From a checkpoint of a small image classifier: 2.03M parameters, depths [2, 2, 3, 2].
Rows from block 5 of a small image classifier, named by matrix and row number. Rows with one number belong to one channel. Each number is 128 + 32 x the weight over its row's rms, rounded and kept within 0 to 255. All counts start at 0. Numbers have three digits each. After the name is the row's rms in percent of the matrix's.
Before each channel's rows are labels from the 100 images, of 14848, where the channel reaches its highest value: "peak at" is the part of the image that holds the peak. Only what is clearly more common there than usual is listed. The data: photos of plants and fungi (iNaturalist). In brackets: how many of the 100.
# convs0: expand pointwise conv (model.blocks.5.convs.0.weight, 768x128x1x1), inputs 0-127
# convs1: depthwise 3x3 conv (model.blocks.5.convs.1.weight, 768x1x3x3), a 3x3 kernel
# convs2: project pointwise conv (model.blocks.5.convs.2.weight, 128x768x1x1, transposed), outputs 0-127

peak at: bottom left (40)
convs0.704 100:148125111160165126123182186110167113129164178126112128133089125180192096137113131181054108155082131086120075114096097133095108131125058085135114172117108198106101093164138196149117122185157116058111109092098191106085125128082133160156165109120156121116125126188148118095122092101105116158118031113115160137125134167160140106154085143157124099166109116125103091156092177126146140141162
convs1.704 094:105109152084107197105138126
convs2.704 102:129163109166115146104130111115156115107138105100123192188098169095103123090130128175078178171135048107079149096118084133144173122112118120084132137052134061108145124118106121118141125124148079140170143100126094111106118168116061144122142121164134081168125131101153160096147168126160157107216090178113164136073087117149103080154150121068120180112165087100081113078133130153144119102059

peak at: middle right (35); bottom right (34)
convs0.747 098:111094130117126114124102145124110148064128093073160157153157140171086123103136089135146115111145088102100118126150126141236146161159234162117142077078127081145159126067127159133093143138097140154208155179149066187164126112101133103138139137155139149156142110061150161131104177140105165112177152126142114131083079077130152094111142092155122118111144174113103127126176057128145133154105
convs1.747 097:165119081175134079136132099
convs2.747 099:109162145158123146099085142136230127126133074090127143158069114065133158131116170100113136144056093133115127097126100112140153118148131120138155172072130116114149111084178142142180132124172135165140172116087122112111120177121021135131101080138119092145148072137132121075171148145095126132111152149078169198168077126115085095140138138088113141126069109146167140113105162171118153072075

peak at: top right (44)
convs0.281 100:153120162133198187200121153144147122157076148111136105138168174123095124181096140163148155070136136134129121093150099142180179081152134095190166115123107098107085148118166089080145137130106128087184113137179149133179145121183134107112117087091067148173105162133124147157136206106071135067184150107082120130120138110091077117056107128119183129124116127127148117125134171134153074101140
convs1.281 111:083079070148150152125127131
convs2.281 104:131079133112196108146141106142112110135085127131124061155139172168100149157101179123039092145147117119134083143115140173188104095139105071188097152118192130105148139132112157121193149153147106229115102127113119092107144144127145154113068130131174166108136124123111077109174086111176116115141172148120123219142184140088189110157120109121110138102094114158143146119129140139092088181110

peak at: top right (77)
convs0.379 101:098185145152185148162131120088143113147130108092131161102117174155087104190162152129126172107128117184175161121153142074132174100140077067162176109171133134108125203125156103101120152117163036106116155094102172168112156152113125129147129083071080125102128220109154131170172157174126133101125165092107140145148171123120097116142091140127128084107085115154124184112159163127076149088118
convs1.379 099:119092153146164062134157111
convs2.379 101:117115121135167051098164140170096148114055166156144147143079035116170081094106086100116135104063133118097100110167168167137081138153124163090153149108170127184108127098106119132188115124139154137136158144140102135127082108125098129111090126139131169104197091069123155118091154073122147150076162146143095097085134164093152107128138173092145137168120101071139079092130084149151195150129

peak at: top left (44)
convs0.115 100:193182137108150179177118073161104132097072187169092097161099104124180160147075117200125139108137153090080064105080100188125107099110144171070112181142115114107122125165123115147162144146105151129110109107112140086182101119212104124125114151116083115139080111144100100141151166105142145139164111148135114146129091135093131143080136085096214156151093130136167124151120176167154097095123
convs1.115 100:150122109091131178077119171
convs2.115 103:158217106088181122139156132170119124089058136105087150158096194133156126130121144118117160101141160098174129142092154137110122086098122166095131156138211091187124099137117118130156149141110132131120132072090094099148146103103056170119126176136091151147121107127128135147152168116131148108163146103199103130043107146115105200106155118076121133148072071133091104168085144152125088070110

peak at: bottom centre (52)
convs0.507 099:141114140126143136159163146107076133163151068160164102162102122119114154035145122116135107132167142144110130176180112159121061133121195175109128096118140102131179188120124100129102120095111087112118095102122118102075137077134137125191180052133163102107084087134098191082172093155137158159072154148165128159163141134152070153115204160120112112147169105163129137142102122141123103076176
convs1.507 094:157156157132122124085077080
convs2.507 104:101154160100160086161107072144156145061091116112178080163155061128120149175181148138104185133093094121092142114163106125171142131155090134099112139165190132160120128178115118140121105185122117143112128121130127138153158171128083187108144075110117139120099154071127064088127119066126139127140140125187087183053094174136120106142190098102161103151144105169110126207124124149120132182105

peak at: middle right (38)
convs0.39 103:098137159132096148152155110118100168138115117132106105122157164115085111193130165104159106098109148136170132175168114111137101113159064122148110134107131112160149147156085132110184143126127197229144125123122137123073151187120095156089176143126156115113196139108086126108153105161201089118128152120104132119098203158107116147213121139128055144134153143121124234115081119126081149133143
convs1.39 116:133132081142140087124153062
convs2.39 102:130138101095158108149148132094143069126081165172151137148125107109164146127145172057111134062085154165061052166105143104183085104125162156166163127138185042099066137111150088138194166059144108103116181119091073137145097155104147110137127168105140126125125152133148140110122189120129146134114101146115120142159170145162127149150112146140148169105136162109136061155145150116107159059167

peak at: middle left (29)
convs0.235 102:144160105146121150120112138164158128143114149134160175106135134082131158142147121144071180069126168117116144068120138137093164128062145111134104196151151140040102079118125151172172087137157137079107115140172160054182117154163199186136109101136068145127167130126174170148159126065112175152092101177125166111117101152120176184151174089136194096148135134117122123129148110148135148109158
convs1.235 092:097152173090105183105132118
convs2.235 099:114151082150130090146109202148149095094095134098150090144070194102148165166118085120155131141121163088124142074121116121145143167155182095131186099117163114112114093096173152153134092134107096050051113154090163114117140129165137186130118162139118085156142113127138185174132148080071143116093136121158178097092106151106128136080139090085171169123111124111156051123116181157091175131158

peak at: middle left (36)
convs0.121 099:079140118127114155138106241135126086143124069072161149114128141121162111098199189146120155134129117160105187206157158136122156124100168088107085092161185140158104116126107060124093106087081098111095157145171101180134126119135160080137089141083137139072064107121168126075124140090123112136116143113149156157086135089126111148129133106100103129063140079126133090162106081112141151136158
convs1.121 092:071124162103116182109104143
convs2.121 095:063171126080056132132112152163144115154162119133057138096106150122101200139126141121123143149113129091123089147125108136159149118125174148094085122157088168128154095140164128167165132104191131132067184196144074113154198139128149138092109107133141172088128151121073139105151153110105138120194129134116119145127121181135108101151155114149219071115161082172096199137187104128145099133151

peak at: top left (63)
convs0.71 101:112103173125155101127091150069133091180144096142085093125122138092121132115117192192130131106111148094148144078186119169074180038108122121130156145119169155093120135130157104176157110118142156107136113087182154142119153126169107152145110177106136161140115094129126110174096119128133154093176095189089132123126066165109107128134163119020155113089120067059158107061133093135142145129138
convs1.71 090:068146183109138122148118093
convs2.71 097:134167195117112146142105103169087135088186086085152096131110150128135162179127148088177133108085156098168145142084171090148107095220090081143121143119149164110124114106149161185104132157160156095110092109132098141076089137178095098142183109051099148099153200142183145128077158095110131123171110169128151133122106088138110080100064139138127070125081147134164104137109132135110157110158

peak at: bottom left (37)
convs0.162 100:120088150172116219118123194166117148108150000113171152131162124146164144096125153069103123102117101174118132159118166128136112095118136055161107086118172158130081118142108121137097143102139098086116102094114097172114126114117180096164086077111149117109084142105143132101143132126123149092121166093127144129183197100101125161195121114098147111081153125162186109137117097080122127129184
convs1.162 112:092157144073155095099095120
convs2.162 109:128197135152108153151200132123161118134079151141140174124095111157110103117088131158106116162141141102106174152153117139111101114101112198098151095127075114163147138176143084158130100086148170141160197131150125154142128107159080074154100096141118122113167139131154114155063100120121170047129115203142129098112103126112119097139114228172155097132136113183103114176126074168155074079087

peak at: top centre (35)
convs0.470 099:095113139135147126153190130125095124174107128137149082122106103110102111105174133079136074143082147161180159195198116053096111192162120146139100111146115130145170155102097168110139049101104114143141131168132099138083118146087134154156128127104155082089186134134152196067177049097159137112073135156099138125150153141130093150150121180157101125176158130145055150118092094124097131126141
convs1.470 099:110092104110120103139191171
convs2.470 091:147139083122099128096112081096104099163143143125092086105107146099157118180157152164149094132091128171125102130110098149112148108176144138131156108152141039118119127108141105107171113113095081070130174199090113084123085125109153164136097232120157154135115129128183107095119177133127072115138144149087121139127136187161068105125111100090190181123157143118110085140145058148080155104196

peak at: top centre (37)
convs0.389 100:121136093110166085061094157133154156091161094127112168140122096167172140103144083143123135133173077096068101137068118146168157140115168158083112130135137147160124073122095174138045168150076165095141133116146128074145070165132097120146149147132199148138130132103092107144068138122054141173112069127144117086136105129169139137137164103104142144097163133089138056173178121162125183134167
convs1.389 110:112107097122111133167183179
convs2.389 101:144093146158138178104122108211167155117143153119110143161066130031102091113135188074138094153166123128154117152152100208120131129133090128126119105135143112161097112217084121080089129165067140076118064188190108148119095135099121126111124109147116125175167093111099104142106175111099103129136172162163088092113137160124088091152109160140138083138123065115150111132137152115083111151117

peak at: middle right (38)
convs0.298 100:141075132098093102147155080103111144128168118143093083177121138105098134177123086155180052157087132139142131167138148101104110107154101197120095131135085165138156121128119142092179160122116123229104103144134173125104146138084136153121156146148161090108202090095120156141176121156163138174125141122119132078119143179108114155138127156218103167208119142092104160072134120089089156164102
convs1.298 103:119128105136174057114146097
convs2.298 098:102082083095148111103089101169155103167155166157110087097124148131085100163184133110040119122155125039121099099107143076149048108133155156148168104072172130145137151124098078143119141123101079064184160132112052130100161137119087097110151124135117126162116086161138133107119164118104158113130153147133152120176092142103111149110167130129100077067197131135173140104103156089115120114180

peak at: bottom right (28)
convs0.508 102:126159078132123099096149090166092134057126121146148123100126142145147115132165096112157094119110118102107141169094110132145184139112176138114060122132154113131111068131066160152103111148119160163128158067063148110185077180156142154105101193109128121106162106129157136117140062144134103119090109154247146103087077181159164153142151075143090114122133149127104121167151108121095190180115
convs1.508 094:166139083081090167138117116
convs2.508 098:106147139142092109116173109176109121095125187150180076107112134102162111137115071162152079159114111103131144195086140141094153126134188112100095128099193116116106090142075127139123102144188145165119095100080122103149138145139091124115032159161099146126195093102211180108112110138147164105114144162187144090156089169106164150086130098123117091159121093127192126138101119138089191135126

peak at: middle right (52)
convs0.437 101:120111120152055200140088170132108143119147049159138157137173142102131212128132161070130161073127106148120124148167128152135098093085128128172095137161172142124125106094117135148138119099185131160088135110110101087104108139178090122120119162139158112146151111109109141115186133096196115078093164181115153108133184106106139126196159104070126153103164148172118152116082027129131169108148
convs1.437 088:170122076167102088122112104
convs2.437 108:100203161112130173192109154132131117129158156126166132150113129124141173114135143084110186057088142109141086149099106175154109108121146145105124201148143174096077135098123081121117061136173130122140078155163078130118164157144092144092109152157132088176143136169096147133149101154140113053195132116157109129069141177150149108152110164084177104139137107163088151183087118193095091097129

peak at: middle right (35)
convs0.185 099:112113094113166193124166183131150118130120146084160112165124141167104105159145123136161134101143132213158154148140177112179166079125102062122171102143179135147086141170128051127104172096127052125115147142053109148199164118101175091119117124112089119154147184096123132130148158174077132117122160059115141114116152113131127126116079128110128131072087122135178113150202166117089156146134
convs1.185 099:168080094155101094161107131
convs2.185 101:103128179094110020086171152135099090131106156085174114114126108109164134127148105104119162143123195111149080094160150096179148122159167066095108201135130150165065100083107115059142093176112101125138166092117084113105132132159116166145156144140127123137144144129108123101142157108159145168128160051098074117090149176141100124131116122112179155175113124067111072147064134141150136154144

peak at: top left (38)
convs0.305 099:176103152084132123143107101123169110118107162152125150103154114098126131152125107132116147129092138055150153067143036099106156136134170129145166142150075111141132108131104152078114141169128139130150128093204156107133058141214158146141154120117147119108162142165176110179131143153091169112159080133142126135105095156115138126087090123176163109255134105098111154115153118176158056085123
convs1.305 106:090121063110160140093156119
convs2.305 097:140119150119197088101084152134079122177103095098116104161155082097063131174150125155105165142118123166120159078111100115086148113120090143145127167102149166178127110112154107114167131169078101135199156132191108116054116115099120149118137119133112125160106149134188092130193143108091138148173144124156171156104224141142162107144193105158109101135116083107059174129143059137149121097116

peak at: bottom centre (45)
convs0.370 099:130108105146129126144071143091114108123175148119163165186089118163095168104067115162140173131157133088122061078086088141120084118131138184120120193124088134120163126143132148187154162163168127090082064107139116084112093071110090106201105139177083129133138113176072125130110152129145185172150138145113132147115072137170134064182169052085130162127131152142149128101135122151133130127160
convs1.370 136:137147144128135103076091066
convs2.370 105:150091118103087089138142134137113109178210199107136075126129089099098142176213097208140150113084118175120186118144109152183141101191153100104133112105146144115124101044154150138156102171117133118147163157131107095139088156104149126120130124084163154135118128107146108064154141069164123190090116107081121143111121124137127090131120090128145151069108177073110110118100128109098095176172

peak at: bottom left (30)
convs0.385 101:105093129157133085098120121113162154087170094191119135169076112113068157149098098133124102150125089069172088092113156105119167114140097146078167131129113208094189119113085180131127126148176114147125075119151130149153104169112106085194082170150161119128168107126127092121094097160147187136144134130125132154179082145187127100141158116127130119109162147106139125048118127153083145230119
convs1.385 091:079140181098112168152112111
convs2.385 097:153197143130169110120133128173143188172101139136138110111104152107141124147084133201150134154127136064163153077065151167071126069126105084085172094092152135144172123126124136179187176140126104153177104105132111150190142070080140158123125148138141159085182119171095119099130110144150136147128163097144124153133126130148111161165044144142056134061114095112180113116103079095144127162134

peak at: centre (34)
convs0.169 102:170080127117158141144070133085149081118189101140125145190112106141149148154131122144142105055063140105129113094112106152114155094122135149126118192159123188088099104133126143144181140179151141111085075147168150127137113132148136197107146139116155096133130123092126110188147158110094191179177124120087168093096115193098149162121125083094223164152070102062138112090147121131106134132157
convs1.169 091:103103100085111176098148166
convs2.169 105:206117149100173121136091178102090047083176060136138136121096218144106152158149123127161136151099119176159139147101064112122166135149149134153121117156140177165125082099168142164127122184138092124132111152075120121117089109102121139114175175145148093101108119106125105149180190086100146136149158102152127126067142136090177119148143080103105104142045063090132081142123132126128087126110

peak at: top right (54); top centre (30)
convs0.144 100:138114157065131163143043139109160090130105125099091152114157139165161178167089136159093133101092136089148113038152093138114162108117119113123136140163141134101103158120111133146120147133152120125140107064149125104199117133173098129181078143120121239121152152137127119167128165120100145052169095153088144144100078109084151120127081035101186134124109124129146123119165088170173116132114
convs1.144 103:095106108190109182127120132
convs2.144 099:116102092086123141159096098149084132117112120064136166099097140179131145151100167110104176205099211165203094098108167127124137162114139142161091083165144119160126124100126119113123133154083076177158150139092105129174122087112113087109069125120164146113090150124106112129122120164113116093172174099137152120112097070072199145062087104122109075143119133219134124135105150145166155150145

peak at: middle left (45); bottom left (28)
convs0.653 099:143089116116068174058096170134118106128150131123143085129120135102121143079189172138079164155094165077192201112174089147088128107095137113133112112170165147132156122189120078096058099134095144116129136096141054176177129155175146104143122152120150114092122092096131085122089114181103127091122070170128133169110103135121103155131121154091168110151163066083132130124120093185154125092113
convs1.653 103:142143115186120100169114078
convs2.653 103:137094129179108099177131066189113115141111168095147147157111151134162091126125161208148131117193136143140113104114210067141130107106074135073103115124150150114112123089072114131111123151152141153134084164134145111082137121068081165123137069154126108132108089059089140103102133119089109117165127122119081083128156165126120113130083118144115134070113123095161153152176036178187111174137

peak at: bottom centre (56); bottom right (30)
convs0.496 099:102077099124185181143137189134088113182140121088178077173063082143138104086176164147137107108147169138112154157172161146132161090099140143107080128147209157114104158172135098183128112129084102058111080165115146148148135115157189116165094114110151112135132130096113160114144086145092157130099150147086151099130121141147063140142157139098149112058078099109128073161144099074100163135132
convs1.496 097:142112138179096173107092093
convs2.496 096:070140075107136123142091145127060137174162115089111170132111087204174179163188166139111158181166140086147088136108192120108116087141102135062102151138158167125165126095164147174134095117131147092113163160102047124144173107146110096180131111154093128121132177111125073097154122180134160151177108133101120186140098146175132151172128093130138103063165131143143109150129093130181111111123

peak at: top right (47)
convs0.47 101:147136155110078132096170111174159119146129106172143106134170134091171164108105148126078124075120087169088124133163161196137090098071141132124147117152141064057079086157141092107135104063136134167086187122119114086108205173150134163136154149046130181176144150178075116150105129137155110089127092145157083127144154150091149173153120172136163101128180139128130111152123172150140160107124
convs1.47 100:145115094182149067148130115
convs2.47 108:104116136162168145144092110070089128136110149089110110154140103147065146117133150126206083157164129106152145121144148120095100140159151105158129138160083081127148134106112123157140172202101165114167104184135108129108098134150165138133120108147068080114142144094127110101182085143167135171166184053121141171159137181128090111124083123158131201098083185169113127084107125164150103033159

peak at: middle right (49)
convs0.729 100:131126130117134110162131107125089142121136111159147102097102117128109152170161120075117070111163090129157117146196123118138141197159119176166032100186104129130151150066111143104104137116168123128136152151110160116109093163165080111153161113114119122095122143135170143092162097142167099144057147194103159075132150126145101120113129130209130132158173156165088204155034071141127172139132
convs1.729 091:163117098173094081150127094
convs2.729 099:156193158087129155123116146102069129109105176102127095188124151117144155133113152087086145125104136131140106191111072152132083101133160147114098185218136136129144171102148077157118097167144119109088161138136122108094081162149071120149132166072118140123160181147138173108155128117127103111140162202171103123090146184135119105160085199143128124123112110109070156135121113175076147037142

peak at: top right (28)
convs0.761 098:131126154173180172177109106145112117128106141123151125154113204098100113166096141168160154083136226122137105118069142149118148073147143108142153145056127123106106145153087095161200104137142188125116140124134132108158098132126172175120146141108058142120097106123171079126144135144134168147118124138161134049147090137097168169142165083088125146116141129115146128087150210209135129152193
convs1.761 089:162100191132100127095096108
convs2.761 095:142153048149110132114156093176133102100119135064128111194134130122109137145076104083207092161137110073163135130051102120141130137124139072141103136107147104145158133115118127149127084150067152125114111125121205101090111168141119136122112120081132117141152138110192189120073143156100102105133085159099140082143078109188071141118092143136085181171094180087084094160144113095107160141088

peak at: top right (41); top centre (36)
convs0.645 099:155130153124195164192101070121115104112142060115144141079092138178179151165127096088090148106077108101097109127126124133150131109153142178178129100183107145119133159076167126130162165166094126147176124085095153092144155125159116118121105101081130119115169128119117204173151132175117151014171142088073139095137145126118054131084112116123163100122089115100116156180087117117120138106110
convs1.645 097:163144181087131082120136097
convs2.645 097:142130160142116118155108177088106153120127150163127099123130109071179108150080104154098137085133129138099126149122095066090148108182195163093125183146060120147065105128088064141094103133179138121098112123085104172178152076078139134159068139191101078104179169136109185129137148171150157154113151157139083105072142187139136135096074107164087121173096147119146127120100160149138149143098

peak at: bottom left (29)
convs0.80 104:105082145140104095128163145153127107146133158153138189119124094122165153093101187151027170146134090122109118041159097173100108111120113105170126190094115123047138111081158148158158101120135087084137145115108157105090144156127115145107127098147140155182187140164171142135132198100153175146152097164096173180173123188128144127103163136144142157132147148073131114051150151140155110106121
convs1.80 098:141127082093127197133132097
convs2.80 105:091136097138108198138099118171154084145136109164099143129119157075106129141095157142069113151118120180200121102180132133135149127125105083132180147080114096119138092112202152119136114115157052160171161191108115094087091117087097142119137166119103125210144121117148128099132131070169112136169171142134178147136103129053154123103131124054109107074151117095160123148118135183142089088073

peak at: bottom right (86)
convs0.682 100:097096201104147168147149174170100142109119093077163131113184110186190139144094133097104108125070088133095090129137131164216111112196167131173093057108166113141082111057104128139101163143101117131192139152114091151127133110084132090127137127100158168140097124180160172095126192101144105090168137102115121112114122128124149093148097122147124139105134193148150094166161104093172133154159
convs1.682 094:138189123127154078125087106
convs2.682 099:135172148160169135097087127122189146133104136150131174135168075055136103108095119146180141167127138176163135121105156099044120102103082141156168161139106147148149129118189138124117128092103171078135158116160132090142123112133117106070078126182094084134134089154136162104142141097065127195142113128168076179100178112056051113120124193161118124117108109146143126164090111102121129086085

peak at: bottom centre (29)
convs0.28 101:104118113134126098094099053110112144099159121134165102100139132135098132128136098099178082137118141037184120134157075067106134191130146140111076129178095117131123100137108165147097123186160139128158137075110122122106088136163152142142110167101140133144134153172127092144131045167137098136119113143179135118110035176110128095153132099217101101158157139164105171147128041115127161156088
convs1.28 107:125109105149154156084087075
convs2.28 100:133127116119124077145120117075130096147155118149096134114114062118176123125162102143174102105103100122143153063101108155124143090150103130102133161133099145151110112102114142170148148119137157134144186110196036107160074164156115156126158160083066100128119129160132121165144134186119135113083098057113186095147072112189154140082144091083075095080086149078104145066057136104108123106139

peak at: middle left (28)
convs0.431 100:145111106137169134136122133140121104135135117140146094115106138147105137146133120078138099074116116130150102121132131125181175111129101123153138141175082132138112104094182165113134143131114168062141143131076181113167154118124126133068172100051038119140165178109107120183092155109111138095158117134037110091129202158098027147080129138120185127120098138053094101152160126100133182136085
convs1.431 096:078123129092121151087129184
convs2.431 103:123105125164185100172095155169133112106106104107187147190109138119158140185143121130135182129110133109073096108157119094134127118102100155143087134167141093134080180117150158142119129130117123135128058125212105162114136119059121124144159114153128128129134106117111099114152113147088147144183080145103112070111194180143063080149146157110067180118033156095109079154074121168125154172109

peak at: middle left (29)
convs0.70 100:132064146133112099094160143108107138089169140125098063180163094166128188110044077153153102160122090107097056156084169188124083071132114135148083130107148126131149117121089129175105170118127155146085089074098145092140172104047138118138112160145168150127132096111117147087137134162156139171133089127171108125129112134078115100136145111116110188153111184138092070143161140139148176177152
convs1.70 094:127093152155089178130081149
convs2.70 098:124153063135161153121175141173107180109085117132138114163111085146100130095100089123148165158120141144085146103153094159114083102140161132101149058110149094101152150090104143138126157190142131180127018193148105153120164098124106155084112115097161171086185118108157147113082105139094145111109150128171183100164079153187125096129090161082132157150089088174112082106126127161144141113070

peak at: centre (43)
convs0.520 095:095137120159167145140135111102085180144134124116215150078136132146104100098158113069102176116195140105146127155190113043151134178192109110204127112111100107119176161075127151134119128208104169078188132091159137132090091111102127085130117069139071102102131113104157164108126107131111125167087157121106108120134175108163099125155152147182084098105136160175118150131102115165115106123147
convs1.520 121:108165134115147137131199169
convs2.520 097:079078069118143157092107169149161083083132135132134139133102164186153109076096101117092103166139195150095138154122181135121158121132157159120129139129072112101150100125110144131094065146133111152158134189120133168125141090074113101115090174053117153151128156133105113066087133207129147151190139143166093099126096153147099090081126116104178173071127152105115073188168173161119117108115

peak at: top right (28)
convs0.296 100:141157142211129141154174139114070131179102108126195114131107125118151093084152195113133122164087185140146132154153075134109077166139151171141113096083131108132131194133178128124159098127102107149146114180138076164061160093105127150135190070157172125132100100174098186080150093115155077112086139134156126104125127136157150135157140184125102147170171123164128140139072131081143130120195
convs1.296 123:096095066117153087118149109
convs2.296 108:172150118107079171149132113152114162047127154133135140116127163021111161144125131150119104141124174144154177146167135149082107099171190136056129099123153154135107102083111124144123159153046112079107139145142156106138137081104166161158133089107119092154092108124178176128094110149175071147121170126125193111151098169155115152099127157141153142147104158144060102067070127151117157162165

peak at: centre (28)
convs0.384 097:157084109114159167171161184136131111138119136087137095170127078166151147124130122175061081122134148109124108124167091146170161130116144123106092150123146122120104140107141185137119123149077061089125110135083172186169123084070120146119173062141137108131119096112108169067158132115088148080132115175087135161077127169089123140051104142146159178209106112148133081139169108165155059119126
convs1.384 091:112137164088110159178109085
convs2.384 101:113179127120106108053164109125103130090094175169075125176110163085109143133136149140120091125107068122160094110127095101141158157104089066076101219120149128145096136175175149160110099128082118142138122117075147185220130165055117133127164138147083131102130144069138123105138100159163100120120120119113142183080107156071151092118157164105089128152128123100106120112101178158148160169087

peak at: middle left (36)
convs0.588 099:136103076139116148104050152094186107127167128139090182161111114098090151109126103084172135071139068118133133125083145125109149135086103123146161134138142163104211110149082147179125107081161141126062072113204100135213154171116123117136105155185160132119101090076143136124110107157096169125095163138153156147121163078117151100174154094098154126096158133145108165136104072176109128165137
convs1.588 092:090111156079100175103103125
convs2.588 097:158128059162155095179119129151187196174115110144113122117147150079151099146116100161167134121148137113110121090102149108068092119150146096138158062073150184159183106138124194116195140137104084145083119118199119160180171082117157151073100157132159151076158039134090171096123128154112144109140168113167119161105118111116121107118099114106133145104194088143119092124124140145130115164092

peak at: middle left (28)
convs0.415 101:122103080094122152121110176168090092109131154127102133174102086116085118124130129094210131155128119159168126138118117088145176130136078118141135132118138142149186147116136147089084129082105136137124025161136076143171137140106116086102105128210179099122184144063093133135108157145090150144155150098063178145163155065102132105136118143064158205134109145103177155065126104128111116129105
convs1.415 092:108101160147093184108083127
convs2.415 098:154114103117106127107133203111157141137079144139147108153158123106136188104135158122167132133103163180160095136144135107123116106157123095150176163109094114152196126097142178143096158135121135147094092177115106121149114047142140173116133111120181158110123236086111144082155134136093185128149112117154149174171149153107126160069094107141067192096101149163113103188149053155186118149106

peak at: middle right (37)
convs0.627 101:177098146103157161180097079120115105128120151149108149136142155130130145171123133102102067032058146129135126068166122143128121110132114134158155145138106104085141120124147133185208110119154124147111178180070143123137131129134165205087193136066103139112181104138161141138183133042139153135133123169091164106077117210125158172118105101181133154140112130106110159113159122163130135126091
convs1.627 090:125124106144118142185126058
convs2.627 096:147140093084118165116167149112082084128112142149177136156071135166098137109113159116103103138162113120170084116088133170094181127133118127124113135148120170195098147109132140133121117070139126148131122136027137171142135099108105210127193114169145149104095138104170044102156131159110169113072087137118116081063098109074143134147152130149166174130142054150112174132116127101192118170156

peak at: middle right (28)
convs0.57 099:104094165155110129123103239095153098130113113053160101132149130152141098111114121199057084172107149091113103140117056155148149170159159091093085136083124143149076082121104181131104131158081121087155164145138128168113094106093095120164156141100117137125068144156164127076079157087103130101172057130090135127076111106116123114097100123109120135148144115116105079132104108080170083118139
convs1.57 094:114111158150113109162158059
convs2.57 103:123163146090098109081139090175147141142142107171148106119109155067170156121106209101136147077086149125154121141123089116173155134115088120141105150148141123118047134133183184154147121139075134137155097182144161186175091125060102106155193107114125090122127117108093078128187127146144087157077143097045111136123097174109146088136138144114108168162187140059156125086117132140150141170133

peak at: centre (29)
convs0.712 101:164107131147134127093134155128158085143120114135120105181078120075135141064157179145108132101134150146133135098157156178127160129048161127073152120144174109125124126145176103154092050071113121073092114154132092154162169134141157114147141143088171180120129122131120098120057099114078143110108057158111109139140129085127135157073150160119177082093180081082144026140146137130160165148133
convs1.712 095:140187154114137117084111080
convs2.712 096:082172105143125119135188063161107142063104073157138120138135149138162122126145107136081094170117095091120168124091124108140137144139146199109178097127091114164108119132127117132106106160174118169074165197108107096156128157077113126224120089166122114083085135156154129126045161109121106088160078143164130166132138174125139088155113052147148173121167059171148125120106115154119157137119

peak at: bottom centre (44)
convs0.55 099:129097099070098145091150175148056139152108198110096141115151112115136121110121137163104133137209137101078116116169112186123136075121112115123109157090153134108119115118167177155100145146073196053159113114112151125236145098110120091088119131183130171189120091113118104124123151075136083142122083146107106130118123092104107075109187136089165131109099142091113088132135095108191118124087
convs1.55 094:156171166104108104093100088
convs2.55 104:130174129167103147136113096123141147104164065180193117157111138106145079118236151165138155152075102162091116139182130110134124154168123123114180113144127115149117162101148122092164149128169082119095157142139076142113130192111114155115109116094091101151062133112163176107087135106165064186187135136103138168146169131135117138160085144104117182146137128128168122063148096155050148144174

peak at: centre (44)
convs0.191 103:095172133148124062128060129098185064095147093130109135094142118107154160124097113115110135104063124114093127090098133143125146117082158179114141187173135100035113062110102151158163113115191132157086157093163130092132127142140122160120127185118089159139150118228175110171101144128130170108172094179152088111131099177096099120081092128088138135123112147136116086110140148123144079100105
convs1.191 098:146103129160067159151085144
convs2.191 100:141172098092176123160114148100137096088129136087109084110061093183110135092128111078156101146096149150178126116182104155136073103124172130142118094173139119121128121080158145188105157098144112048155143177128117137156137113068134143061167128130122142140140173106138132141119080139110139097103164110083180084165059081129141120066101181072131134142091197131107142116095111104145107051138